{"crop_scale_min": 0.7, "color_jitter": 0.2, "encoder_head_dim": 32, "encoder_expert_mlp_ratio": 0.25, "encoder_width": 256, "lr": 0.00082, "adaptive_grad_clip": 0.02, "warmup_steps": 330, "weight_decay": 0.1}
Rows from block 6 of the encoder, named by matrix and row number. Each number is 50 + 12 x the weight over its row's rms, rounded and kept within 0 to 99. All counts start at 0. After the name is the row's rms in percent of the matrix's.
# fc2: MLP down (encoder.blocks.6.mlp.fc2.weight, 256x1024), inputs 740-813
fc2.111 101:47 44 42 57 58 40 33 49 48 47 56 65 52 46 50 35 57 44 63 60 75 62 42 43 54 60 44 43 42 78 49 59 63 51 54 41 43 67 62 40 40 54 39 44 10 60 48 58 55 36 44 54 53 56 29 70 43 59 64 30 68 52 51 47 52 54 32 49 32 34 62 40 44 53
fc2.112 093:41 59 29 40 59 46 58 50 34 48 56 41 44 73 44 38 39 49 50 31 39 49 34 31 70 55 35 44 68 57 51 24 26 55 43 50 29 40 43 52 66 33 62 59 46 38 19 41 61 54 44 38 53 62 60 49 57 46 31 84 48 41 42 71 43 67 42 43 60 55 37 52 48 59
fc2.113 091:34 68 32 44 67 59 57 56 33 47 47 56 77 42 52 46 48 47 52 51 60 57 49 56 51 37 62 47 54 43 49 52 59 57 41 46 36 44 78 47 54 47 57 47 52 54 60 63 60 63 32 50 36 44 45 42 51 41 66 37 52 47 45 47 53 36 47 48 55 53 13 41 35 56
fc2.114 088:46 52 73 67 47 45 53 67 50 55 04 46 61 38 62 40 59 43 42 57 49 64 54 36 65 52 53 63 24 46 53 52 69 42 71 64 57 57 51 53 42 55 44 47 40 41 57 51 58 59 60 50 57 54 49 45 46 37 43 53 34 29 53 27 55 63 41 69 56 47 54 48 42 42
fc2.115 091:47 39 66 34 40 34 72 44 35 52 46 35 47 41 60 56 50 29 39 51 42 52 37 56 75 26 39 51 47 58 49 27 71 57 46 44 34 49 43 58 23 46 62 54 59 31 34 41 50 69 54 36 71 31 69 59 31 52 61 50 37 62 54 55 43 43 53 45 55 47 54 51 39 39
fc2.116 090:52 32 59 41 59 34 66 59 50 60 58 64 44 30 68 66 41 59 49 61 61 35 70 56 46 38 49 63 57 67 54 75 60 49 33 59 57 51 28 42 60 33 41 52 53 50 79 67 54 42 60 34 41 43 63 41 50 43 60 55 79 28 53 58 62 30 72 50 52 59 47 42 48 49
fc2.117 097:72 27 46 55 57 62 26 47 42 54 31 49 47 35 46 54 34 52 43 65 67 55 28 55 55 40 37 45 28 55 50 72 74 48 34 35 45 55 55 46 67 41 42 51 59 35 46 72 37 56 55 37 49 40 32 61 54 61 41 60 43 65 48 51 60 53 59 59 36 52 46 38 51 52
fc2.118 095:60 31 44 49 34 50 52 52 55 66 48 54 62 59 59 58 58 33 53 22 41 17 65 34 42 46 64 62 53 57 39 46 27 62 34 63 54 73 60 44 44 28 36 44 50 65 64 49 53 44 57 52 48 45 57 61 36 60 84 63 56 37 50 36 51 52 61 68 72 59 45 50 53 50
fc2.119 091:42 56 48 62 38 56 63 45 50 55 66 49 38 61 61 47 51 58 48 30 50 40 59 66 53 43 57 54 46 53 46 39 26 53 32 88 30 46 56 47 48 76 52 28 36 62 56 52 36 61 68 33 42 64 30 57 56 50 60 40 54 51 49 35 43 46 27 35 64 21 59 49 25 47
fc2.120 100:40 44 40 49 26 45 35 49 53 55 42 74 49 49 38 47 51 38 51 55 50 38 70 64 82 62 73 54 41 45 51 33 39 61 51 73 42 40 49 47 60 44 60 42 57 46 52 33 34 50 66 62 42 61 40 44 34 47 54 43 43 48 44 44 62 47 71 48 37 51 50 51 62 62
fc2.121 095:42 44 63 77 69 47 55 60 51 43 70 35 70 41 42 39 77 56 42 54 57 49 44 62 41 61 39 70 75 49 58 39 48 51 50 43 60 52 48 61 52 69 37 47 48 64 28 56 51 31 60 61 55 44 45 41 56 36 57 28 72 52 44 60 66 61 40 43 59 55 60 43 67 53
fc2.122 097:57 43 49 61 60 51 49 51 56 35 49 53 32 60 18 44 36 46 42 45 58 36 53 60 36 55 31 44 49 53 77 60 46 25 52 48 46 29 47 49 43 64 74 44 66 49 59 61 46 45 39 64 33 62 74 49 16 55 57 49 47 67 53 57 47 47 51 42 63 36 69 33 67 41
fc2.123 099:22 46 44 48 46 52 55 48 66 54 22 32 45 54 44 46 46 30 23 54 58 38 49 43 46 52 70 58 50 48 57 11 46 33 74 58 42 41 26 49 71 39 54 54 59 52 54 59 39 50 35 50 42 61 44 47 48 52 63 51 55 65 23 44 61 26 24 47 55 68 48 36 51 70
fc2.124 092:59 53 59 51 35 53 43 50 47 50 46 34 52 64 53 50 62 61 42 51 38 49 33 60 18 52 62 28 39 66 55 51 51 34 44 69 40 51 56 44 32 45 72 61 41 47 44 23 77 51 79 48 54 47 39 55 49 48 38 33 51 51 54 43 38 62 30 49 49 54 60 58 44 49
fc2.125 101:35 49 73 57 42 44 66 39 32 70 61 58 41 67 47 51 47 43 55 61 49 47 53 66 27 46 55 53 46 47 54 57 51 45 48 31 46 51 40 60 51 49 78 57 42 59 58 43 45 47 34 54 71 60 59 48 37 59 56 76 55 59 35 49 60 40 20 70 45 47 53 78 42 44
fc2.126 101:26 42 61 46 62 42 56 51 17 57 66 46 67 47 37 68 49 50 60 50 27 70 56 62 50 24 35 26 44 57 48 49 38 49 54 47 43 61 49 53 59 48 34 15 53 51 31 43 62 46 55 53 77 70 25 59 60 37 37 50 47 50 57 52 71 35 61 45 34 46 43 44 38 31
fc2.127 097:45 68 39 49 60 60 42 32 40 67 56 48 72 42 49 54 63 44 57 49 44 27 52 58 38 50 66 60 42 64 55 56 46 66 52 60 42 57 41 67 66 48 72 58 71 56 38 27 51 63 65 50 63 43 34 55 48 60 50 31 33 42 56 44 62 47 59 58 75 63 51 80 47 46
fc2.128 099:42 35 66 50 38 50 68 43 32 62 51 38 45 42 44 57 58 48 47 58 36 68 36 67 44 39 55 65 78 37 51 26 83 54 64 40 27 61 69 53 59 61 47 49 76 48 43 52 44 44 60 71 60 50 40 73 40 45 58 66 38 42 32 25 23 46 68 52 47 59 51 60 61 28
fc2.129 101:53 58 61 65 42 48 51 47 48 42 25 55 29 55 34 50 50 62 59 51 26 38 64 44 29 29 58 68 17 48 49 52 49 50 38 35 36 60 62 54 53 42 47 61 36 36 35 62 43 65 43 66 43 43 56 65 47 67 33 52 61 49 63 52 47 63 60 45 33 36 58 43 62 58
fc2.130 095:75 58 34 45 58 41 45 49 62 36 44 47 42 36 40 33 36 43 64 69 57 49 34 46 52 48 64 43 70 61 55 42 38 49 54 35 46 63 31 50 46 44 63 66 41 53 28 55 58 71 46 51 33 55 48 32 51 45 27 56 66 50 24 41 42 62 67 61 41 46 59 43 49 56
fc2.131 096:76 42 42 47 60 41 75 19 29 70 57 42 61 55 56 60 26 62 53 55 44 66 62 41 46 50 43 59 45 50 41 63 35 57 58 44 55 37 53 53 49 58 31 27 27 61 58 48 65 42 53 37 44 30 47 55 60 60 37 71 63 48 44 39 43 64 34 60 42 52 44 38 71 38
fc2.132 101:56 55 57 31 48 40 45 36 47 38 31 72 53 40 51 56 48 44 43 52 65 51 33 63 35 57 28 31 50 52 45 50 50 50 47 24 35 55 61 48 46 49 48 59 48 40 40 56 58 54 48 36 54 48 56 46 54 52 33 57 45 67 30 50 58 45 24 42 55 29 73 33 37 24
fc2.133 093:56 51 35 50 48 79 35 74 34 45 46 61 49 46 43 57 35 70 25 53 53 40 47 64 54 30 48 32 43 42 68 68 52 56 51 50 59 64 41 46 59 44 54 66 65 58 51 56 51 28 33 42 47 43 41 75 46 61 55 48 46 80 65 33 42 63 50 58 33 42 55 58 49 69
fc2.134 106:52 55 52 57 48 61 53 33 33 37 21 58 64 54 68 48 75 40 55 43 58 36 63 46 60 36 39 44 70 53 32 40 55 44 64 22 38 57 50 46 54 45 62 59 56 40 49 57 46 37 49 40 30 58 37 39 62 42 35 50 40 72 72 55 45 58 34 45 58 43 53 28 30 44
fc2.135 106:63 23 57 69 73 35 43 38 55 47 38 43 51 37 59 64 49 46 58 43 49 48 43 49 80 48 46 33 30 46 44 51 46 19 53 73 46 54 46 49 67 62 40 49 42 32 46 47 55 63 66 44 56 59 44 35 39 48 59 64 48 35 49 24 56 41 54 57 49 35 61 36 45 33
fc2.136 097:62 62 37 39 31 59 46 35 30 58 68 59 37 42 64 57 28 52 43 62 46 50 36 40 57 64 46 59 60 18 43 31 40 60 59 63 53 55 51 45 37 60 65 50 51 65 57 55 50 35 60 53 33 62 55 58 44 44 76 47 42 48 60 52 36 48 46 49 19 51 40 58 33 40
fc2.137 107:61 57 64 67 51 58 58 78 33 71 59 50 55 59 54 76 44 39 57 47 62 47 49 51 56 47 57 52 39 49 60 64 53 78 51 68 51 53 67 53 46 68 40 79 42 70 64 44 56 37 49 58 75 58 36 45 45 33 69 37 37 51 49 53 68 56 41 50 21 56 30 64 48 42
fc2.138 095:45 46 35 44 54 57 54 56 42 43 35 43 65 59 53 43 44 42 40 48 74 43 72 47 36 64 62 51 47 56 51 49 40 40 73 62 29 41 16 40 59 38 30 55 48 59 38 33 61 36 36 41 40 71 43 48 60 48 29 25 34 32 46 42 31 35 47 50 67 59 48 57 56 55
fc2.139 095:37 40 43 65 68 60 41 52 61 34 40 54 46 48 34 71 49 63 53 45 50 61 60 35 55 58 40 31 55 62 54 56 58 51 50 49 44 53 38 46 53 58 74 57 86 23 65 46 57 49 62 46 48 39 53 68 55 63 45 39 30 46 40 59 60 38 58 60 41 55 51 57 65 45
fc2.140 101:55 59 43 33 43 46 33 52 54 56 61 44 45 50 53 33 30 46 53 30 33 36 61 43 60 59 67 36 52 39 29 49 48 40 35 48 44 32 56 39 49 25 44 44 58 54 52 67 45 42 33 41 55 55 54 43 25 50 55 54 54 33 51 42 65 30 65 47 61 57 51 74 53 65
fc2.141 100:64 30 39 88 57 40 41 78 43 36 30 52 55 57 52 62 53 52 78 45 45 46 51 48 41 30 41 58 50 43 53 45 67 27 46 66 29 40 41 49 62 53 65 42 56 35 64 56 52 49 41 63 49 53 58 66 54 77 35 47 50 48 73 47 41 53 51 39 60 56 51 41 62 58
fc2.142 097:53 34 39 51 30 55 45 58 41 69 47 66 43 50 23 31 58 57 17 33 61 47 48 37 20 50 36 36 61 47 40 43 57 60 35 71 63 51 48 51 70 52 66 54 42 31 43 53 51 44 28 64 44 41 54 43 46 52 44 47 26 63 39 56 42 42 38 64 51 45 53 34 29 49
fc2.143 096:43 37 78 53 34 43 46 31 42 45 51 60 56 25 61 82 52 58 42 59 63 34 44 51 40 48 47 50 43 51 39 29 63 33 45 48 41 35 59 53 85 48 47 46 65 42 56 73 43 31 56 43 52 40 43 28 53 29 60 68 72 46 52 56 55 54 49 47 33 74 68 48 67 49
fc2.144 115:52 48 60 51 64 31 40 39 32 39 38 44 42 42 40 32 40 35 28 51 60 57 48 61 61 40 37 48 56 59 47 42 48 41 57 32 40 56 54 19 24 53 39 53 53 44 51 58 62 57 60 70 42 48 50 62 53 40 45 48 45 43 40 48 46 75 50 44 40 22 58 29 53 48
fc2.145 094:57 53 55 70 56 58 32 34 51 48 24 78 44 52 45 50 68 21 51 50 72 47 45 55 62 59 56 39 53 46 24 40 41 62 37 38 33 40 36 37 58 46 58 60 43 55 62 45 44 54 38 49 54 33 47 53 48 43 37 45 52 32 48 70 31 70 50 23 37 43 42 52 48 56
fc2.146 100:51 38 36 49 53 50 46 45 48 30 38 51 72 61 56 43 63 59 41 37 58 55 48 33 65 45 47 34 45 43 56 41 51 55 55 20 13 40 47 27 74 55 50 67 55 37 39 54 50 42 44 57 36 32 24 56 47 54 18 31 56 59 21 50 24 67 58 45 39 28 53 41 30 63
fc2.147 088:42 46 54 58 61 37 52 53 49 43 44 64 44 54 56 59 56 65 47 53 58 48 55 46 75 49 49 46 55 67 37 56 50 33 41 29 28 54 45 58 66 48 63 73 49 29 66 24 51 62 45 51 48 60 64 46 30 52 35 63 74 22 60 58 51 65 47 37 56 49 53 46 51 50
fc2.148 095:40 43 49 42 72 49 57 57 44 63 58 45 43 54 46 62 45 55 59 58 58 57 44 57 54 43 47 57 54 75 49 54 56 63 60 64 79 67 64 74 60 63 18 47 47 70 62 56 38 56 54 41 64 50 32 51 62 65 65 41 27 33 60 50 61 51 77 63 70 67 33 56 56 51
fc2.149 090:62 40 63 33 59 49 64 49 45 50 67 57 60 49 41 46 76 48 19 84 40 38 52 69 42 54 38 30 39 59 48 56 46 48 50 39 42 57 44 33 35 31 40 47 30 33 59 46 27 49 42 62 65 49 38 43 48 64 34 48 38 52 37 37 44 60 41 46 36 45 35 37 50 34
fc2.150 098:66 52 41 49 58 36 56 52 63 48 78 42 36 63 57 47 59 46 45 47 55 44 57 44 60 68 69 39 57 54 43 54 25 48 50 44 53 20 50 47 71 56 36 55 53 51 56 46 44 27 27 43 26 68 50 40 42 56 47 70 57 57 49 46 29 57 61 50 34 77 33 46 55 38
fc2.151 102:61 53 59 44 63 46 25 37 41 39 28 49 47 31 38 54 28 49 48 34 53 56 69 63 50 44 51 58 63 41 74 54 57 37 36 65 35 63 42 40 39 34 39 54 60 44 45 64 72 45 53 45 27 53 62 42 58 30 52 61 56 57 38 49 35 32 63 56 53 43 68 62 57 57
fc2.152 101:59 55 29 43 64 54 47 48 52 54 50 32 42 67 54 60 53 22 46 63 67 38 43 38 55 53 38 43 57 73 58 48 52 57 52 47 41 54 44 36 66 62 46 46 55 49 70 50 40 35 51 43 64 55 53 54 53 28 53 48 75 41 31 63 64 61 34 56 57 53 42 49 60 58
fc2.153 100:37 42 48 61 57 49 39 76 43 43 61 53 61 51 44 43 59 40 60 35 72 45 45 67 61 69 46 57 45 51 40 58 61 64 63 53 55 57 43 59 44 33 29 44 39 61 68 56 56 60 47 51 44 42 73 72 44 56 58 57 67 48 66 57 46 38 48 37 52 60 67 43 43 51
fc2.154 099:51 36 36 49 45 50 38 46 41 42 36 51 36 61 53 30 29 49 52 50 46 32 39 46 42 51 45 34 39 57 45 34 59 69 51 45 49 22 52 40 27 56 71 63 42 47 50 43 50 52 43 60 47 62 48 44 55 60 37 33 50 39 30 42 55 47 49 46 49 52 55 47 43 36