Weights of a small image autoencoder: trained on regions of photos with short descriptions (Visual Genome).
Rows from block 4 of the encoder, named by matrix and row number. Each number is 128 + 32 x the weight over its row's rms, rounded and kept within 0 to 255. All counts start at 0. Numbers have three digits each. After the name is the row's rms in percent of the matrix's.
# fc2: MLP down (encoder.blocks.4.mlp.fc2.weight, 256x1024), inputs 896-1023
fc2.142 106:147178079136167163090132140112122143134116122129154043095100149170148134168145186124127118149163087175086104080151180100196145124103151148166114147110159144162173099129150117144157126135126105135143096111111172098121145068107110165092052162114095090134096099067145123075059099123097110108120125105121112137073117083109128078166159133154060132103137117156144155118163089085025115142128
fc2.143 108:191100089131143074156097116135111111162147114178060150115118160095120164159157152119122131154167110180105117137130203127153152101107113092153095088071070157098154160170112086123082170160110135053112094150151128114046152150184119106089113124122082093109148121137101136132108105137127192123097171146114147101119118163107121121116183079122159144116100118100184117175156121100152184143120
fc2.144 108:102131033142097178131111125103131205107135062109109110089114110091116109059090118093095106185159138091082116154152175097125095088128082174100093089102126139161162117165167112146195139152154168113103129138097200089117151106143173160086157137099063072115141120134104118130120084058065141123114149147130139136147131092139142184148071129120143138103104130068093155128176138127150123105073
fc2.145 093:168156178126119122140160122166094090137119119194132120158137141145103121114134114101107124094087136101146140126127097140127142135189185124095117132136152108085127105136156150179144129142117092137125161113184196164119102147101089164200110065118129115079088104106182114132208130161155146081154093143118088121190135090165126175139117121147109135133105072084147089111100147108113086159098
fc2.146 092:193142060077055129151199128142195183115155110067075119090134143129096110165156161152051138138110127158120129139130171141154120123110198116080115141136113147135138113144073100155134113081135070098101169115118185169082098170166159127099119135111138198044116164090138158096184084134078199127140110102141111149125107106156110128101106111121097148119108048070096167080125085158124156134146
fc2.147 089:085113076136133103106111160150146084132135103113114133072180153151109116124143130106153058125107126127116121101168118095122132151130052134099183168093195092158153143142169114101110091121094145118164178091155165086116141192127184112149123115142067117151137116153109096122137143154111023169112142113136104133116125126185123125135082184125097099154133117085157117071132125176129113063155
fc2.148 104:098113139139188136091114121157163131141138117178137208131188173089073131138146161139185122166174157123195139099109116131075133142160090200141145138151180151140112132146172115143118096139154186107137090123156124086170129104145155104163170100148122131121153146123148158143133080096141055116175135152081097091136163113102120155090092099123065132144114123152103153128176116158182091152098
fc2.149 087:125150090125176153193155125110070111142125114096091134122082122094175110112137146189111104142203135152116146091149073117103110106115180086139173136132114100081151138130112112157097095121110082194107167189081153108150139133097133163153086183205106173117148122135096138165120107113100102108148162192130115120093166162091140089117138151160169158056129115136208073133150143135150124163124
fc2.150 105:123076101165157132117117124151207090112149084174083160130118116091100199103074116118083085136075147034113180136148168132102138181084158136140085113134130110075145149142177114078110120165067121060076146119154116114061180141124150109137099113152116093130082095157111165058152113153101145116126098125177106152102187149136111111127110152110102099164131142139114093154053123152155107164145
fc2.151 098:132085137117151158147047128114156154191175131045075135103082132175079079152101105168170107129172179045152119181115151153072150135166109090090094169062127117110139071133091147159096135123086081108124092106157123101118100102134142155147140135086131067041120103121151140146115130092157126150138124131085117114117128106103066070170150102125051134137107112103134130141178099198127142136136
fc2.152 104:141149134148154076141152140099152115134188163094079161036089102125133125106172157101073091151136109190123150142110114116154104159139134111099144119176147130111129113180106150065134121125083096094128092091168123054091142114109155079116074119139160130143108118111110128110119075113061141117120098170141141101130136186105115092123121141092137111147093116110160136090144177081144165123128
fc2.153 109:111123139134134147121120139144118092134131147201175125069148127103128130098146158092217096060113153114099074135121143153126093116121114102140102172163152146122155100179125214086120123187122106134160132100082212097122131216149091127126184134128176175111147134147213173123119084121117133164133130104106108103148159097188121160106099148150137110118112092137098167104193120187121093160146
fc2.154 106:080080118056181185189158119169102183158123085123119082166102187183143159079119100097116154159069089122119208087156109159090152183118107125162146099142110154078152136120044136154145132129083150184139141111135136079145153149089114117198157098113117078149099129105148099171122095119122157133106156142136141149140109183126123140121080105165146112140112161128116161129166137112106134105114
fc2.155 101:143101169109123148123111102133148104101185146184166106118084139140113112130133114118139133126186100175186157123131093149137142080128162113128119177100112091083124140197094145187159115130095077145147161097124155163154118122134067174173119180165161132091134071145147159143118127158154115123136119148112089168099151161140133122157110124122138143085140159158092112136102155157150173123187
fc2.156 100:125139166094094117167096159169137129150088106093118127104205108126137154185184160189162131095152141129096191171132143149127120101123169108165105116134059141134147100130128151144109122141108081143148101055138172111145124080161108039138144152169103113127105127080160107175104123105137117076122149138115134161185114125152165164179158125134191147151104088198153110167152152139105181082094
fc2.157 107:116163124128094139143077164133145108106117162119135164141148111132124123136170125157096158138145133155158160174099131109083130060086175104054088110095107069138144184070050129106108146135109085042145137102101131102093099131103169129112164071131161147121085119090068107178109152054064149118160141082171142130165095143089130126154115064138146154103148162089093112130121107201127081105146
fc2.158 111:161144094147095146128141150103116145129186098077065164121112155148143153060133081123131137130135075135127097159088176066153145139184100150141101134113078168133117149102115113100125111119127135134124126152126078129117106174095129156108055094078084081089153101106096138147078148057095118153123103156137128094158093101044117097173138150081128091113124118059154134120108133159092137159160
fc2.159 093:098125184092134073158095097122157152139174151089120140105134091091124119102106136143098165148130135126118118137141165139127088170095171109193113161149136094089183171137108189157118123121098133182105075139110168192180121139097103094121189124139095142109122166183133157116130135138094198161122089084127107154135175126146161143136114103154154145086142142114110119142083091068129111175153
fc2.160 100:180106145134063191127081139131122086108104122135124172112114197118121111183129171120117071095032137121107158138083185151153156155118134154111165120129172133124142188205074161119162096139147125157182104113126130097109183109097164091147128157123125081138113183154125100143146138144162115178108137149128154143119134127116085113075110146088143129092072170130106083069075119148142102099069
fc2.161 101:077131138135110106123159144101132154065072096058096072130168141109112082115091133142072134153050146125094175109188176116122157107095218133076082158170112120156118158148122118106064117133142043096107148091113120105078142155131090102109164128093128155122088136122045113153170129085137141149179094154107175109144168135069109104125160163135136097167054125082151144156091142102122082136134
fc2.162 096:146129103180097139180099083112053140142180155111153106063101158116153072119159114149171081111122080103130155175115162145082141133105154104138113163067108137140086086118103156143126106166133153107082084183101143172140178117121140146117091179141095145143106138142098164120132126106113110155141092081165133140152162118201188143110191175157098147067128215149084081161115161090156133093125
fc2.163 097:154097103118121088130210115104119153146165068117135097165144101120151162086121154160140104139189142140100118146155148143110144176086078124176097084098145141123084171094125159090161098135102128093126142106179107093155135166114189102119066155098144198159149074102163164160142068170083172070156112194131177106132163147132103178140144112129184114177179111139134097173143075154118091157168
fc2.164 091:209171123155128106118110168054148118111097149124137104117122123135146115127171132103191132166085158092095131143134152163137148135194142178165123145102224111132131069094153112151056132134176149104105106123119141128164150145173133153163134141125146142116074116111108100145164142122133127121126181133082122162118113113102131095077163114110118145107146160153182107131171110092144144130100
fc2.165 099:094125152102197153164129095062097100145158195116145185183115113107113131146104101123118183147187124157060142101129113151150101206111140117121101161152119158087096110106148126110050192112174131193072182128147137140114101166155153135072164125110164053163118166071183120127108162115080125142129161121150142168124036122152110144133156113153124122103084150114142136121079140155080141077135
fc2.166 109:103201031104166099158158126148110177127120114089073125146130139120139165058171153154100135115161088129133153147139140119145177150151135147075154066158103165099151142091115108116081095115172139076122139126173098097139087126122156130145128107079124141132099137141039132139142148101101136081155122123094157142163120122153092114120106121161134109155147182093115146128120133076156141133130
fc2.167 098:064130091167082147160116134127120146110102106192131155105123110125108161160167176140131152110087178097143098082071098133117092123091083107155138144156068140164108117088143142115131140115086193075106119179143130088147135124104092075156224151112112149116161130116148101114209122140085163175145104141100111127165188127086119166175128135143139119088123098100141135128124126131204172133123
fc2.168 101:123108147118125125111103122117099148119128129124153140236160108161148110117065094117169152112125147152101129087067078115124121145141156106130113111109134113127153140106143137127075124164086123128138153128110221150135159079137116141157092141186178157117095093151125081124126115117145104097078150172111169136121128125116144138157190141138099115172066144197088114087145154131126089123123
fc2.169 099:151158125133114151108140114098117146181089146080127121151130149125075067171144104155128116076144102087125163182160143101125116092135112162141083121144192065143135151095158204100191098138170151085122110153117136134148066123043154081131091037181187076088147116131092133098095133154172089061144121084133148151182169094062129103144156181141077075064142124124097147113107128081140018191106
fc2.170 103:098163173125151155185132187197145118160107126081114110152174135089135174146162123161087207082124137109087178109152143123126112175126117110110130172227131136165062200134110142120123124132058125089200138115142118134105136152181088079119140183156154168149102103144087124113183107114133160146121116209082090158120139113145147133186104092117177136055110185137084116119128115155167168154138
fc2.171 107:160116132102162121149109119106179122154104108141163127178162120165082188120097143151098134132135112123066142102086161145095123116148106129083134148128170158126120087111137108178118110107164125124139109164062142059180137116138114108108142120150122179128123114155132089154094134087080111136173133089108153090080082137180122100106073077196106113098126137120109149105136158095130129165118
fc2.172 091:119136110096123153156079151081117166076088147159117163117179144150120102101186123065128126106114136091185158101128104050115191108096144115093121129095054144077108128140148129101177117086129163105172170119136082104137141141160108062160196118129170126116115135103096123148178098085119139129143086122171104107148132074127099140179117111144172077123120090114127119093125131081121153116098
fc2.173 108:157102152114153168165139148177141101117090166027156173122166103127066039095134137111166146166124171087128137073102190136169162105100133125114148126144140173118115123091106098148106113131147148088106091139166121130129141153096084157042096130162137148117085093115108157108132114115138109155113106116104069114080124095190110120162124092144153132128169160122131148050174103183123221096155
fc2.174 106:099143078092191160131124134138123127128157100129104124160114173176135111141125141144139165117118058123192150098101122080127152133087112101141135162099134128097071140123095114101111134137085144091126074091193140134124092139123114068131188162166155131187190132134143152106154164152127181128103137078138132206113128117117145056160117106107119103107105185124081142201115118107113187104180
fc2.175 094:081110106135101120107156140141071104147152122156105110183069149135103172071140172121136142158125166156083124100092110083107151128071089084061128145121102098148140103134164154117074178083139098101020140191094119138149133094119137184231111124125120193146132142153096098169112126127162083114122155113121144106081127163104189092118165138126144147103174199099130133101115094121147073085109
fc2.176 110:123125204054103161076139159084089077126106165137086166121155162159131108124119145136143174157078084161146176133111136126108046126120113144117106165145157065121124150104139129069164152136058124156145148170137128095117153091121147082106111134119131108133086158097156085105151080173168101148133150086128153165131132115112130138169095102163103099096157130178110139164114115148200110172105
fc2.177 106:122146073090099137123083102111214157118127158170163123080105093124082122080133070142059100125081100213172139167109177132152165095116140073065131143179104106145146113189115078192120146134139061151077166130151126138096121060134118172147097142128136121104153125135061107158098157067184145164196066093105128122114130151128110199139089140190111122113140147103111087117170109099112198097109
fc2.178 114:098163110116145103109106150120153142149102038089080104185074098138137120104084114128158138126103074075157138091126103083122154142162164082123127112175147150157163129119121075152119111164120117117198190142149127139092111187123123049094106150138141101160140142109094166194102147109108094068187129075094149130129052104063138151100081167177131085131151089112176140134119171113056212087141
fc2.179 085:142029097171132142126130143074167141070142103085103138137221122197154152160087126169103086180135120080094161142076087138199137134129096128095131108138151111111172096111127194123147105138166161105073113119095106154137076139066134102129151107149140136136150121164159093120070139145117153110124185127123130142162139138124140111155163097076123245132135142120166165109067116145106182168139
fc2.180 094:102108141115165114091088094164202107137151158110104086129176084166119174165097109157173115164194051094161132133152079098138131136064116080115115114147177189127161145110119155161127163127089151159170180124126130127226119182141076118165127086188134135102150121146186113152138124124100143134101139151100131107089152110119134161123085110143079137169145127130160132120063130121112148162088
fc2.181 088:140066130087100126115159085151067085124043155068134099128154158098114162165133123116152124108162135147116097078175184125150128075111126091123145087129164080123147068103099062134148160151138113086080159097140152134156122089085097139111038098132137196121123065158146121112126156169126177124103110185142090122155151048065092199170127054117097067126116156077048092126113132145082130138119
fc2.182 098:109135233144128113168145126106145135164126191117103147151139087112152142156142143177078148103073126063174167137127099137088135177128120126150146078120130116149133146165130162132233072149138188122126109147067190148131146131160133071114154049177192101106105127130140147158104118165160131102100163174098107143116103155124129192097098066120114082125163166141142154149131126151198186131119
fc2.183 099:132144131107119146095098117152106113182074093188103159164122143110125129177174141127123089114105088123112145075197172103131111130156128116137086223117133120132187159147200161125133141152147135171157146123146170100083158197086131191093156078142141189048130096117168121128131106177130158150162136137115098099129118127163116079149178163124173167066146119153135097184188125117145136140122
fc2.184 098:132140124165164143220139094118140095140154114174106131107125161102148109180112131130081106135113090113189097170150136131099071176124144158169137136130077122176174104186143163134157102114076091185116096107083125117098101160148156117197169098134133105130134087154087141142139095130153109136113123086106072103152192156134101076158127118094182106146063115148156156120172093140125125113143
fc2.185 099:125124156126136200184119122162134108178062137106183078088146168138121079106118141165148138115100157078140165079125147137163096154097216104153152159193033115180138087163116121156173158106095119175080102128190128092154124158160126155118152104193195111183128157151166136147088101113171163102145100113064102138133132132138092120157127088113067151094137101185047093103163133132137105125139
fc2.186 096:120148151100146154140126163153182132090145182120141164165119183119104173183112142104179165105078160131189110109120140146056074157153139195165103127168156129162137122149011114212176073123130104141147050111102147152134066160141090079137118137173161102089131122168117121138151167161088129122120096132085122090113156137079113109119142084113121146105145181168147084160117120163102093155112
fc2.187 099:116131114148127127164169114123117150125094123098110081166157130121181089171168077145138126153129139112042125161193130129097191107132155121157147137129168144111109130112163171175167133114100158098113142167148109169144100095156100180080142089126083085146097138171165077148106172115064114181127188135130125162112126198085097086091175104106137142117156173103141131110079114094110093100077
fc2.188 105:170159189084108137119067139146112104132178163156153142085143113132119095105173141132188153123168176107170121149161082152178123107092178121129171131057069101112190105069075138098129111101114084085181063135126109172145144144108081078108099130172138066133146141187149114087119175122132134059104137118131094154105164099075085073141187138074122162140131112177105142062109143083146112125106
fc2.189 091:111156165179115090128086102153132145114120093159127071141111107112162141177116143121092121153140105093107140136169103193146153057137181107132139100158143117124109164153145145133099097094165072149086079139084109131174156063097136198153105161133151150053138107152122172162123092158161141134144111114099121134093096131163150087130118183174091158156112154139101098136121146127111092144117
fc2.190 105:131106081114081103127127140102117154145128103084069094090133111124128146166102104084124146152159159133151151113174113109109139134056187109118155033078105154095092147112106101113141113085104158116097139088158111104109155108074113154145150133087074118124137085084136150187117182113146134096093090175190160110096114137067154111072171140091146105091152177088083136144135112082066132103128
fc2.191 107:140124095117140140099103126120164076125158156197159142079106164110089105149190160178143063229161095157155180133131169109180147088150136156120138108056131170149137158052156109137101151134196160145130069164128096163130176132120084168158097117101128139062116094129125160112092056143140141164159129127141093133118116132137118122115112190072121135083127144135145128114117111133126131075096